config = dict(
    translate=0.12,
    mask_ratio=0.6,
    encoder_activation='swiglu',
    encoder_mlp_ratio=3,
    encoder_qk_norm=False,
    encoder_drop_path=0.15,
    max_steps=12100,
    adamw_weight_decay_other_params=0,
)
Rows from block 4 of the encoder of a small masked image model, named by matrix and row number. Rows with one number belong to one neuron. Each number is 50 + 10 x the weight over its row's rms, rounded and kept within 0 to 99. All counts start at 0.
After each neuron's rows are labels from the 100 images, of 14848, where the neuron reaches its largest size: "colour at peak" is the nearest of a few named colours to the mean colour under the peak. Only what is clearly more common there than usual is listed. The data: photos with spoken descriptions (Open Images, Localized Narratives).
# gate: MLP gate (encoder.blocks.4.mlp.gate.weight, 384x128), inputs 0-127
# fc1: MLP up (encoder.blocks.4.mlp.fc1.weight, 384x128), inputs 0-127
# fc2: MLP down (encoder.blocks.4.mlp.fc2.weight, 128x384, transposed), outputs 0-127

gate.367:46 53 31 62 64 61 43 58 72 48 50 58 50 49 43 51 47 59 39 56 50 49 35 50 55 49 54 48 57 57 30 40 59 45 49 45 57 63 40 60 62 62 54 52 61 29 57 57 41 45 66 44 47 35 49 51 51 36 39 38 74 55 50 65 49 30 61 48 41 65 38 43 29 60 74 39 46 50 67 54 49 43 45 44 66 44 50 53 43 54 58 36 39 58 59 45 42 55 46 53 22 59 58 53 57 57 38 61 39 53 72 52 44 44 58 41 50 46 64 51 57 39 49 40 31 53 46 46
fc1.367:50 31 60 57 58 42 57 65 48 58 43 55 62 50 54 46 46 51 60 51 49 45 54 71 43 54 54 57 33 41 60 83 43 32 57 43 50 55 52 59 47 51 67 55 54 54 69 36 52 64 44 44 38 60 61 38 52 52 59 42 60 62 70 49 58 71 62 60 54 46 66 59 47 60 56 49 42 62 49 48 51 56 28 59 57 61 27 63 51 46 55 63 64 49 57 56 59 74 56 56 52 53 52 43 56 45 56 38 46 57 44 60 45 54 52 55 67 47 57 45 63 62 66 59 54 65 61 59
fc2.367:45 27 40 42 64 50 27 52 58 57 54 39 46 53 47 67 44 51 44 44 58 43 47 50 53 73 50 56 56 46 47 56 29 33 32 42 59 41 44 52 46 45 69 42 45 49 48 44 51 72 60 47 52 47 66 39 47 62 46 52 65 56 47 61 42 49 53 45 45 50 32 64 39 54 49 47 43 54 42 42 50 36 31 60 44 51 56 53 50 27 55 63 52 48 56 58 70 64 53 53 43 60 46 59 38 58 46 66 53 66 51 42 56 41 64 53 61 50 61 39 68 56 41 28 49 63 27 53
colour at peak: red

gate.279:57 47 45 49 64 49 63 49 52 60 43 63 32 38 64 30 47 44 48 52 52 57 49 54 35 60 46 57 38 45 52 48 39 40 59 28 51 40 62 63 40 49 40 48 37 52 45 64 55 62 46 56 54 33 56 69 44 52 55 64 54 36 48 46 77 40 42 29 63 54 49 21 45 52 53 32 56 38 36 34 49 65 58 48 38 35 33 46 48 50 42 50 52 45 39 53 33 52 54 56 54 66 38 52 62 37 56 40 55 56 59 41 49 46 54 54 39 42 57 33 55 53 58 58 47 46 34 39
fc1.279:61 71 30 34 43 65 46 50 35 38 51 51 49 52 44 60 32 46 53 41 48 47 57 54 54 57 38 44 54 65 35 65 74 53 47 53 51 40 50 42 47 56 51 44 51 46 67 64 71 51 57 49 35 52 58 38 45 49 71 54 47 61 55 44 29 57 62 66 53 49 61 62 66 33 54 51 37 51 51 73 60 46 47 54 51 55 77 55 52 70 59 64 47 39 47 42 38 48 39 45 49 68 51 51 46 57 56 47 36 53 70 41 50 68 53 56 44 45 57 52 43 39 43 49 58 47 44 42
fc2.279:52 56 62 45 49 47 61 66 27 31 48 60 45 61 51 39 53 39 69 57 64 52 56 41 51 53 50 65 44 57 36 53 45 42 38 55 58 55 54 61 37 66 58 63 50 49 46 53 66 53 45 50 44 42 34 52 29 55 35 40 52 63 55 60 36 39 50 36 51 41 51 53 54 52 55 59 35 59 55 47 37 51 44 39 37 62 45 57 57 50 69 45 55 62 51 69 41 44 50 35 55 61 61 16 63 50 41 62 32 48 65 43 52 72 45 41 34 53 45 43 57 58 45 45 48 49 43 55
colour at peak: pink

gate.108:49 59 55 61 37 55 41 51 35 35 51 55 54 30 37 66 74 38 44 47 32 50 31 49 58 33 56 47 46 55 50 48 44 64 64 40 47 59 59 52 76 66 50 43 58 46 54 56 60 48 56 53 66 80 37 55 47 52 44 46 44 53 34 57 56 51 60 41 53 75 58 52 46 35 45 46 42 43 67 47 54 48 58 57 40 44 57 54 60 43 51 52 56 40 41 46 41 45 41 51 57 37 50 53 58 36 56 49 66 41 39 52 42 42 60 40 53 53 69 37 70 59 58 66 41 61 56 50
fc1.108:53 51 56 56 54 46 47 49 52 46 62 50 26 42 55 35 47 47 50 40 73 45 58 63 45 67 59 47 48 63 34 61 50 20 43 35 53 49 34 67 49 36 64 50 41 64 64 40 37 49 56 62 40 31 52 44 56 57 44 55 40 59 50 35 52 44 62 50 57 36 76 52 58 44 58 58 47 51 49 56 72 45 51 59 67 45 65 45 63 61 51 56 53 51 52 60 58 46 54 48 62 39 59 56 57 51 41 68 56 62 67 60 53 39 46 50 67 47 42 50 51 48 35 46 50 28 45 55
fc2.108:33 63 46 68 55 37 45 34 61 61 41 24 47 58 43 53 41 40 56 54 53 45 46 52 36 39 45 69 57 54 54 60 56 53 40 41 63 43 47 61 65 43 57 59 40 49 61 28 41 41 56 33 54 35 66 49 46 64 28 51 56 56 62 31 56 40 47 51 45 47 64 51 48 42 42 55 65 62 47 50 55 58 39 57 55 42 34 47 52 31 49 56 39 55 55 52 39 48 58 45 45 53 52 52 59 52 63 45 55 53 44 40 40 37 58 68 41 77 34 61 66 45 56 39 47 56 63 47
colour at peak: pink

gate.306:31 51 47 63 41 48 45 68 42 53 59 49 52 47 60 43 33 61 35 54 67 35 37 52 53 49 47 62 61 59 28 59 52 60 58 50 37 51 53 57 45 56 45 68 58 60 53 62 54 43 31 72 53 54 42 49 55 48 58 46 57 38 58 50 56 48 47 75 48 60 73 48 51 44 56 62 54 32 40 28 54 40 41 39 41 56 55 58 57 46 48 56 48 56 59 43 67 41 51 65 52 73 65 49 61 38 44 38 22 58 60 46 56 65 45 39 42 52 47 53 49 35 50 59 52 51 49 41
fc1.306:40 47 37 28 49 48 63 44 48 67 52 57 46 50 50 47 48 48 37 59 43 29 42 45 43 45 44 82 56 44 43 57 47 38 53 40 43 48 48 47 40 60 63 37 61 59 43 52 45 30 33 41 43 38 55 41 44 45 57 54 56 47 30 55 52 54 50 59 59 63 48 50 68 69 65 58 44 53 62 38 47 43 73 43 40 57 36 27 52 47 58 46 54 47 63 35 56 42 35 72 48 35 55 66 51 34 41 64 51 49 34 37 50 45 46 52 42 58 43 49 52 43 57 51 43 48 52 36
fc2.306:35 40 39 52 33 43 38 62 57 56 54 64 51 41 42 60 36 56 55 66 42 49 48 56 41 51 52 70 56 35 28 57 31 46 41 56 44 52 35 57 34 52 55 54 50 55 55 59 46 49 41 61 60 54 57 36 67 60 44 43 44 35 50 57 61 61 51 59 45 51 63 37 37 52 50 34 45 59 57 51 44 57 58 29 46 51 59 35 65 51 43 44 40 59 47 31 57 69 59 70 55 63 46 40 58 43 55 44 37 76 61 46 50 53 53 45 29 54 71 49 53 54 60 59 55 43 47 40
colour at peak: grey

gate.147:32 39 56 54 44 49 59 48 37 36 40 50 51 45 68 55 55 44 52 55 55 63 48 48 43 41 54 62 62 30 47 44 62 40 63 54 35 44 50 59 44 35 60 49 53 56 55 43 37 59 49 56 60 35 44 45 30 69 32 35 47 57 41 41 56 54 54 45 61 53 58 37 47 69 49 62 39 50 44 50 45 46 45 55 36 47 60 44 51 40 40 50 52 42 43 32 33 22 46 59 58 57 50 65 53 34 53 49 50 37 56 50 53 48 58 39 48 41 63 46 54 57 55 60 81 75 59 36
fc1.147:41 49 62 49 40 71 40 64 46 62 33 61 33 30 73 51 43 37 57 48 52 56 62 37 42 46 45 67 57 20 35 63 64 47 28 47 42 55 47 53 60 40 49 69 56 57 50 36 48 38 40 37 52 39 44 51 43 44 57 42 59 51 41 45 56 50 50 49 48 45 44 50 53 61 63 45 48 62 42 53 48 45 32 52 49 60 54 41 71 47 53 41 47 37 62 46 49 36 59 57 52 48 38 47 64 42 57 43 38 42 49 52 45 62 55 45 83 37 45 53 55 48 46 61 48 55 47 41
fc2.147:75 35 59 68 51 24 47 39 47 47 34 49 43 66 48 52 47 53 46 40 50 56 46 37 51 53 50 55 57 43 58 67 36 59 63 36 43 45 50 41 49 47 57 57 41 47 66 57 49 45 50 45 43 51 45 58 56 48 54 47 58 47 42 45 67 46 59 41 42 45 56 46 66 53 59 42 50 57 70 59 60 48 46 45 34 48 60 46 60 55 36 42 38 51 37 33 54 38 76 50 32 61 50 36 63 53 49 62 37 42 53 43 55 42 69 42 43 42 65 72 33 69 56 67 45 44 60 50
colour at peak: pink

gate.194:53 49 60 39 40 54 54 44 52 36 40 40 50 46 43 44 40 63 48 62 54 58 50 54 49 50 37 55 47 51 49 53 47 38 49 50 57 56 46 43 63 37 35 36 58 45 53 43 42 44 49 46 55 41 49 61 41 51 48 34 42 41 41 32 43 52 48 53 29 56 54 62 36 69 50 54 52 49 56 55 56 54 63 44 54 27 36 70 43 39 46 44 41 36 33 43 43 35 37 31 60 31 47 26 51 49 31 52 58 59 59 46 47 40 40 56 51 69 47 47 55 52 41 44 10 43 57 36
fc1.194:52 54 43 62 69 42 49 59 55 54 54 47 53 64 65 50 63 31 50 47 47 57 53 38 69 56 69 64 54 58 56 39 47 54 39 68 57 50 49 63 51 47 68 61 57 59 55 58 39 58 53 60 65 59 57 49 51 66 45 63 53 57 54 58 52 50 63 48 54 65 41 50 48 54 56 38 67 56 56 51 45 61 35 70 48 56 54 39 63 56 43 58 60 66 49 55 46 57 54 65 48 63 54 88 65 42 56 54 39 49 74 68 50 48 59 66 57 56 58 42 45 44 58 64 48 36 54 46
fc2.194:45 41 48 54 60 38 50 56 53 53 42 52 38 53 44 45 65 44 49 46 36 49 50 43 67 56 41 68 37 55 71 41 41 57 42 58 37 53 55 61 36 40 57 66 50 55 62 44 42 51 45 55 38 70 62 40 44 79 39 58 57 36 62 53 45 50 51 50 58 47 45 50 41 38 38 41 60 31 46 44 54 50 52 39 49 48 39 39 45 54 41 46 65 61 43 46 59 51 46 55 42 62 40 72 38 52 74 52 58 58 65 67 42 47 43 49 84 60 45 53 46 40 63 53 49 52 31 46
colour at peak: red

gate.294:34 52 27 46 60 56 68 50 37 45 37 45 33 48 62 55 71 55 35 36 55 54 39 48 45 46 50 40 63 54 46 36 26 61 51 50 61 38 48 46 41 49 46 35 45 50 58 76 29 50 61 63 39 47 51 43 30 50 50 68 32 56 65 52 43 57 46 36 54 48 63 60 62 47 68 54 38 62 39 51 55 50 55 47 40 57 47 44 46 48 48 53 51 48 50 49 53 48 66 50 57 68 60 56 57 44 45 27 47 46 39 57 37 53 61 59 39 53 52 31 56 49 68 54 48 56 56 40
fc1.294:47 44 46 40 53 48 58 54 46 44 22 44 28 54 64 59 60 63 48 66 64 48 56 42 53 39 48 32 72 47 58 35 32 56 41 58 51 53 51 47 23 46 61 37 42 57 46 52 41 49 46 61 47 50 51 35 39 40 41 62 33 48 63 46 54 52 43 44 45 59 55 38 58 56 65 65 43 52 44 58 58 63 43 58 54 57 48 59 43 59 56 44 35 52 53 43 48 58 71 39 46 64 53 67 54 45 58 35 51 63 48 44 33 56 64 53 53 43 47 46 48 57 58 58 59 39 50 19
fc2.294:55 46 51 63 53 61 44 41 49 54 61 71 61 51 49 49 48 40 52 41 49 37 62 77 61 46 33 51 46 46 43 48 40 28 50 56 52 67 48 49 67 46 41 77 60 53 63 47 49 55 51 55 48 43 59 63 47 28 50 43 48 65 51 36 59 55 55 47 43 43 49 63 51 51 25 57 39 44 41 52 49 43 38 55 60 53 32 54 70 52 50 39 47 44 37 41 54 48 50 52 37 39 45 38 56 56 58 75 39 43 46 59 68 49 33 53 70 41 46 69 39 36 44 45 46 50 44 59
colour at peak: green

gate.131:59 52 70 44 55 63 51 49 32 58 44 64 63 52 34 47 38 50 46 47 43 67 46 56 53 68 60 74 43 45 48 60 54 34 61 38 64 43 26 46 50 50 27 67 42 38 61 43 63 53 57 53 70 69 49 48 50 38 39 37 64 61 56 56 66 44 46 54 51 46 59 54 64 57 46 43 58 46 49 48 42 42 62 44 52 51 42 66 71 57 53 59 52 51 41 57 47 22 40 58 45 43 51 55 50 51 59 58 58 43 62 51 64 65 42 32 55 54 53 61 46 45 49 36 50 53 53 59
fc1.131:56 59 41 50 62 50 44 46 47 54 60 39 59 55 38 54 42 36 56 59 49 52 53 47 49 66 51 77 46 47 51 56 74 28 57 43 70 56 38 53 61 59 55 65 44 48 50 46 70 55 51 49 66 65 35 52 43 51 48 50 65 62 56 47 60 44 60 57 40 42 57 54 66 43 36 43 47 57 36 51 53 51 57 51 52 61 48 60 52 55 57 78 30 49 35 38 25 49 48 52 38 50 41 66 35 39 66 67 50 61 47 48 58 50 43 43 52 56 50 67 43 43 51 42 69 40 40 53
fc2.131:45 52 41 59 55 36 58 54 63 39 60 48 35 55 62 56 64 52 54 58 65 44 35 36 44 36 42 36 63 50 41 42 51 67 29 75 40 46 56 38 56 62 66 19 50 63 35 67 49 37 49 57 39 42 49 54 52 53 52 50 45 55 47 61 51 52 56 39 62 43 50 57 44 59 59 59 40 62 55 59 60 50 41 42 55 62 58 37 40 44 40 42 60 60 58 41 55 51 51 53 48 56 64 43 56 58 39 58 51 51 36 42 46 40 61 43 53 36 48 47 48 60 51 59 65 16 54 45
colour at peak: red; pink

gate.187:52 59 45 37 45 59 70 63 56 55 50 63 65 58 58 45 54 49 56 35 60 47 50 47 39 38 47 38 47 61 26 50 55 49 40 54 35 36 60 62 57 48 32 56 49 56 52 59 66 58 38 63 44 35 60 49 48 54 42 44 44 58 43 62 41 40 54 59 62 46 70 46 49 64 49 48 51 64 71 45 44 61 49 66 49 66 39 43 33 80 38 54 40 38 63 53 57 66 54 50 33 57 40 29 40 50 57 46 35 47 49 57 54 37 65 53 53 57 48 63 41 55 51 60 53 43 50 39
fc1.187:49 61 43 45 47 54 58 65 58 51 56 66 64 57 48 42 59 55 56 39 68 42 56 50 44 37 49 33 42 54 36 52 57 46 44 52 32 37 55 67 64 58 38 65 60 52 56 57 53 60 48 73 45 42 46 49 44 64 49 47 43 58 42 58 49 37 59 61 63 44 78 40 58 61 52 50 51 62 68 45 51 64 49 64 40 69 43 51 39 80 39 55 33 33 57 47 65 55 60 35 37 48 36 39 35 48 52 45 41 47 52 54 53 40 64 51 58 62 48 61 43 58 50 56 57 38 52 48
fc2.187:52 41 59 65 59 32 57 35 64 67 45 49 56 49 44 49 58 61 58 55 47 43 32 58 56 57 50 43 35 58 56 45 36 30 49 47 57 65 55 30 34 44 54 50 47 48 65 45 43 41 46 45 46 57 59 37 41 48 56 41 49 30 39 48 45 53 66 40 30 59 47 66 53 60 49 60 38 51 44 46 50 53 47 59 62 46 62 32 75 73 55 45 60 54 44 59 39 54 39 43 55 37 57 47 36 37 54 52 46 58 50 50 54 60 45 54 60 33 69 59 62 57 58 34 55 50 31 64
colour at peak: green; blue

gate.151:57 38 31 42 54 42 69 43 43 46 49 54 52 53 40 44 43 55 48 64 53 64 40 36 49 44 34 44 50 52 38 37 68 47 44 50 67 46 41 48 51 58 45 46 36 54 68 69 44 42 51 50 62 33 40 27 38 50 48 52 53 55 50 36 55 54 59 66 56 57 64 50 52 43 60 48 58 34 45 66 48 49 41 65 29 45 48 61 57 70 40 51 70 52 56 38 51 62 54 67 46 54 55 35 47 42 35 37 69 48 46 44 36 64 67 58 59 33 51 48 49 53 41 45 30 42 45 54
fc1.151:32 64 42 54 52 51 47 48 40 39 54 45 49 45 46 30 49 50 47 57 51 65 53 26 36 41 37 55 44 50 51 42 67 42 49 41 53 39 38 43 40 46 60 47 40 46 42 61 54 39 54 37 56 38 51 35 53 46 40 60 40 48 68 47 55 40 50 55 59 61 59 57 57 31 50 49 67 46 52 63 49 43 37 50 18 42 40 64 54 61 50 42 63 78 53 43 44 65 41 60 58 50 42 44 51 43 42 44 78 48 45 49 31 51 69 54 62 36 43 50 47 43 45 57 40 42 49 61
fc2.151:55 41 58 62 42 34 59 62 47 65 59 54 59 39 51 47 48 40 55 47 48 65 47 41 51 67 58 34 55 46 34 51 35 52 49 60 53 43 45 54 52 44 39 52 57 54 51 34 58 17 55 45 54 50 47 47 58 53 40 63 79 55 60 56 68 56 50 42 38 67 55 60 47 66 40 61 41 61 46 60 50 47 56 51 49 44 26 43 42 54 48 57 45 54 43 31 42 48 46 37 53 54 61 34 60 65 49 45 52 48 34 54 38 44 64 54 66 30 51 53 35 62 42 32 49 47 62 66
colour at peak: cyan; white

gate.343:67 52 64 74 48 36 51 63 62 51 50 55 64 53 58 57 59 58 70 69 41 67 66 64 47 58 50 55 60 61 39 70 50 62 40 48 54 55 51 50 50 61 52 65 47 63 61 59 46 70 58 64 41 63 58 50 54 66 51 56 66 36 41 43 55 51 57 54 68 58 67 39 60 52 48 42 52 42 53 58 55 55 46 51 52 55 48 49 71 52 51 50 65 52 66 56 42 71 52 43 60 54 48 65 41 67 57 40 39 63 61 38 51 53 56 55 70 63 62 63 46 47 51 52 57 57 58 46
fc1.343:55 65 65 57 55 44 62 54 59 62 53 58 48 64 46 45 65 53 61 64 41 42 70 58 50 48 58 48 48 64 42 70 67 48 50 51 60 52 56 52 49 79 37 52 65 50 62 47 36 43 40 60 54 51 61 44 44 57 59 58 47 51 61 46 71 52 36 62 79 33 77 57 59 47 56 49 46 53 56 53 53 49 46 57 45 58 52 43 46 60 65 62 45 53 68 49 51 67 49 67 43 55 35 51 59 52 43 48 53 54 54 45 49 50 56 66 68 48 55 64 53 59 52 61 73 58 59 61
fc2.343:54 63 62 55 52 32 49 53 21 68 41 51 45 52 35 61 53 45 48 54 37 50 69 49 32 45 47 53 49 53 35 36 50 60 60 55 63 45 52 52 52 65 43 50 56 53 53 51 30 70 43 47 64 47 55 47 34 52 52 64 39 49 52 64 71 54 38 45 65 34 52 54 51 41 49 58 42 43 46 49 36 48 37 60 51 60 60 41 51 22 53 44 44 48 68 52 53 59 47 58 31 49 38 61 48 49 57 47 42 38 60 36 55 53 58 66 64 48 56 69 42 65 53 50 62 38 61 58
colour at peak: white; pink

gate.247:56 27 40 56 55 40 39 52 42 36 69 60 52 44 62 52 40 42 48 58 55 53 59 28 57 53 50 58 30 54 37 57 66 47 31 36 51 52 34 47 61 49 49 60 38 33 33 53 55 45 44 59 43 49 60 57 42 59 35 55 78 31 36 38 42 55 57 48 46 47 35 54 50 66 45 45 50 46 57 52 40 48 51 51 62 51 70 63 48 54 59 59 64 48 35 44 33 51 43 56 45 54 48 61 51 34 49 70 50 53 50 54 55 57 64 43 54 51 47 49 54 33 35 43 56 45 32 34
fc1.247:56 53 46 63 47 51 51 35 51 51 43 56 62 54 43 44 60 39 33 41 64 43 46 23 65 68 54 59 50 40 58 53 60 32 59 55 56 46 32 54 57 52 44 59 42 43 38 48 29 39 44 62 57 40 66 55 58 49 57 39 43 42 53 57 56 47 68 41 48 51 26 42 30 44 49 47 44 49 65 34 45 41 43 53 38 43 42 55 46 42 53 60 56 59 45 38 49 34 40 56 36 58 45 80 45 46 54 46 49 56 62 71 36 55 37 36 45 43 39 44 47 46 50 36 59 45 52 67
fc2.247:49 50 44 48 47 56 52 62 44 38 40 54 60 53 34 37 50 53 47 46 65 47 38 40 61 48 52 59 57 62 72 36 50 44 56 48 46 58 52 54 45 46 59 62 35 46 63 39 28 48 42 56 38 55 55 63 52 54 60 46 32 44 62 39 62 63 60 51 28 58 55 56 41 32 59 61 53 59 42 20 55 57 58 46 38 41 55 44 42 48 60 34 67 50 36 47 48 47 44 56 57 67 42 58 44 60 57 46 56 58 48 60 38 33 36 36 73 46 52 72 44 59 58 42 34 48 45 52
colour at peak: red

gate.183:50 52 61 49 60 36 32 48 49 49 40 51 55 55 66 59 54 34 53 44 34 58 38 36 71 64 40 55 47 48 49 44 70 55 52 37 65 65 80 46 43 42 56 26 50 29 44 51 60 54 59 34 38 60 57 38 40 42 62 58 50 47 71 64 46 51 57 45 61 59 60 45 39 47 46 39 44 38 32 42 55 45 40 48 43 43 58 48 57 59 44 64 59 54 51 42 49 52 45 65 56 42 47 58 57 41 57 61 38 55 45 43 43 48 68 42 50 41 37 45 61 50 54 48 38 48 34 32
fc1.183:50 53 42 59 50 66 60 62 65 38 51 36 53 60 42 49 47 60 61 53 62 41 49 46 33 57 63 33 56 64 57 62 42 44 58 54 42 36 34 53 46 75 41 40 43 62 44 69 37 42 34 66 53 37 52 42 37 59 56 46 40 52 37 43 51 51 42 49 63 36 61 44 56 57 64 50 57 43 71 45 60 60 55 48 43 68 41 54 49 38 64 46 44 53 48 37 55 40 67 33 39 66 65 59 53 48 32 57 53 53 58 50 55 42 35 67 54 53 43 48 54 35 46 66 58 51 63 54
fc2.183:38 42 40 32 53 41 31 45 27 53 47 38 50 53 64 58 55 38 48 50 56 62 42 44 67 59 54 51 43 39 39 45 52 44 50 39 40 49 56 50 52 47 57 43 52 35 60 59 53 53 56 51 55 43 57 45 55 35 46 41 65 60 45 53 54 48 63 43 56 54 48 54 48 40 50 46 53 57 25 59 55 46 63 46 56 50 34 39 47 73 51 50 57 35 53 42 72 58 58 57 46 31 41 62 47 48 62 47 42 41 75 52 54 28 67 63 73 77 44 53 52 56 40 47 48 69 39 49
colour at peak: grey; pink

gate.76:51 64 59 51 57 42 48 41 37 51 56 62 52 51 52 55 66 36 45 44 55 54 46 48 23 41 38 61 41 40 29 47 62 60 55 60 36 60 46 58 45 48 60 68 40 50 48 48 63 51 61 56 36 36 40 38 49 41 59 72 57 42 49 58 53 34 44 64 57 53 50 47 63 47 55 56 43 44 58 47 54 58 45 44 42 46 53 52 41 52 56 74 41 46 58 49 51 54 34 62 49 72 46 51 28 46 58 38 68 42 43 27 47 65 37 44 73 36 62 60 60 50 59 53 66 55 58 50
fc1.76:46 57 56 51 41 53 54 36 44 60 60 46 59 45 61 40 51 35 52 60 54 36 58 44 31 50 35 48 33 48 44 39 39 54 46 51 41 54 45 63 46 49 67 51 46 55 47 40 60 60 53 46 44 38 55 45 53 40 43 49 62 53 48 63 53 43 21 64 58 37 60 44 68 41 50 51 49 40 56 39 38 62 64 37 38 51 32 48 53 50 54 52 37 75 54 41 71 56 28 50 49 54 50 66 29 40 66 46 62 58 61 44 43 69 35 42 70 46 57 41 52 51 66 59 59 55 47 38
fc2.76:47 44 52 55 51 58 59 60 52 54 39 58 40 38 51 34 37 62 53 53 35 62 63 52 59 57 49 67 40 51 51 62 30 59 59 43 56 52 44 41 49 46 31 47 64 37 60 40 51 52 40 51 49 69 49 55 35 62 39 59 64 49 67 65 47 66 69 53 47 53 34 51 38 64 44 42 33 55 39 52 43 49 55 42 55 54 50 35 55 56 21 60 41 65 38 39 58 31 54 41 43 41 55 60 34 58 59 41 50 62 45 58 38 61 52 40 57 49 43 63 48 59 47 57 51 55 29 65
colour at peak: cyan

gate.168:72 63 49 20 50 60 51 54 55 50 41 47 61 66 63 40 59 34 43 41 45 65 41 46 46 30 58 58 27 48 54 52 55 50 39 35 54 61 52 54 64 47 39 42 54 59 49 57 48 45 45 39 46 47 36 45 51 52 61 42 30 66 52 54 60 46 37 30 56 54 62 50 57 53 57 38 52 46 60 55 47 50 45 44 56 32 58 38 37 34 44 51 51 34 42 51 46 42 69 48 36 46 54 68 49 54 63 57 59 51 50 51 52 52 57 43 34 42 32 71 64 43 57 59 64 63 56 45
fc1.168:58 52 37 42 45 53 52 48 58 52 55 37 38 39 38 46 49 38 51 60 49 33 40 73 50 72 34 47 48 67 68 46 53 59 54 54 54 36 48 55 27 45 46 44 42 56 61 43 38 35 53 33 42 61 50 53 48 78 40 59 45 46 45 48 50 49 46 51 54 45 33 61 44 41 45 51 52 53 43 46 48 57 53 37 55 49 57 44 38 35 56 59 50 50 59 35 22 36 65 40 52 50 58 60 61 52 41 43 57 44 46 21 66 50 67 63 34 54 38 51 60 60 48 55 45 39 64 49
fc2.168:27 38 60 50 39 41 47 52 56 35 60 55 68 30 48 41 59 49 38 64 55 52 51 56 47 47 46 42 53 60 55 38 63 61 44 56 62 46 41 73 54 47 39 67 42 55 42 51 70 47 62 51 53 34 63 53 48 55 37 51 56 51 44 40 45 32 49 50 42 43 47 51 54 59 44 38 71 42 41 52 48 57 51 52 38 59 43 67 52 43 43 65 55 66 26 65 66 58 48 58 27 37 39 43 54 32 57 52 43 52 30 55 67 45 50 49 64 57 49 59 40 39 48 47 62 48 57 48
colour at peak: grey

gate.322:36 53 60 48 55 35 32 38 48 46 55 42 37 50 56 45 37 53 40 51 31 50 64 51 48 46 46 44 43 45 39 41 62 51 57 43 55 63 59 33 54 47 53 44 34 53 43 50 45 38 40 47 59 44 44 68 66 71 55 33 44 32 54 56 46 45 40 54 57 63 47 34 47 35 56 55 61 41 23 46 59 55 58 51 45 44 56 40 54 37 22 40 53 52 56 31 41 42 55 60 49 46 55 62 36 65 60 62 33 55 46 51 40 60 56 54 81 66 41 46 47 52 50 46 52 55 40 56
fc1.322:34 53 77 58 40 33 41 26 43 48 60 46 32 48 46 55 50 48 29 40 37 58 74 52 54 37 40 43 59 49 50 53 44 72 54 42 54 63 64 36 54 46 46 44 35 47 45 51 41 42 42 27 62 54 54 55 58 66 54 34 46 44 62 51 56 65 47 57 50 59 40 32 43 44 40 62 49 46 30 39 64 51 39 40 57 49 42 51 49 31 28 46 43 54 59 44 45 40 53 56 50 40 43 54 46 55 56 56 37 52 51 44 45 50 58 50 73 64 47 42 56 45 42 55 53 66 42 57
fc2.322:49 45 65 65 52 59 65 42 52 39 47 53 54 30 61 49 60 67 65 64 50 60 51 47 52 58 61 34 51 36 67 48 60 38 60 57 44 57 53 46 63 56 52 45 58 56 51 47 52 49 64 60 33 54 44 57 35 44 53 47 49 51 44 51 30 43 49 40 30 44 32 45 39 55 44 61 39 49 35 48 35 36 44 41 43 53 63 32 68 56 44 52 63 67 53 56 45 34 45 64 44 49 51 39 39 39 50 67 50 46 41 50 61 60 42 51 32 54 46 66 44 57 77 44 58 44 65 34
colour at peak: white

gate.142:40 46 41 48 49 53 41 54 75 40 39 42 55 44 48 60 49 48 57 45 49 48 51 65 65 79 49 61 56 54 53 36 38 47 31 39 44 71 49 46 61 44 50 44 58 50 51 57 62 26 74 41 31 44 46 39 57 57 52 47 71 47 50 46 48 52 46 50 33 52 65 43 34 52 60 56 50 40 67 54 55 51 57 40 67 48 33 48 44 56 57 41 51 41 56 51 62 43 48 25 38 56 43 32 50 60 35 52 69 56 61 42 61 51 55 55 51 48 53 49 61 33 48 46 46 43 43 33
fc1.142:43 60 54 62 42 39 34 59 67 57 56 46 67 47 63 53 47 47 44 47 57 41 46 44 53 50 66 51 74 60 53 53 40 46 47 36 51 63 38 37 53 40 45 61 56 53 43 59 48 31 51 44 49 64 66 50 50 47 49 68 68 61 53 56 46 53 48 54 36 71 54 58 53 51 63 44 46 60 61 40 50 37 36 60 62 39 35 41 59 44 62 56 64 63 74 44 56 37 42 60 47 64 61 48 56 48 42 67 61 53 60 53 65 69 41 36 51 46 56 54 56 28 40 47 64 43 38 44
fc2.142:60 58 76 72 62 41 50 52 26 46 54 51 37 50 34 57 54 42 58 53 61 54 49 52 28 24 47 51 48 55 46 60 70 53 56 58 42 47 45 60 39 45 49 47 52 46 59 45 44 64 56 53 56 48 45 60 37 60 44 42 31 41 56 41 60 49 55 65 55 54 57 58 45 40 42 50 42 56 51 43 45 48 56 41 45 45 50 38 59 62 56 51 45 54 61 41 43 39 42 56 56 49 46 46 15 47 70 43 50 37 56 52 52 48 38 38 82 49 55 55 41 40 59 55 75 47 48 54
colour at peak: red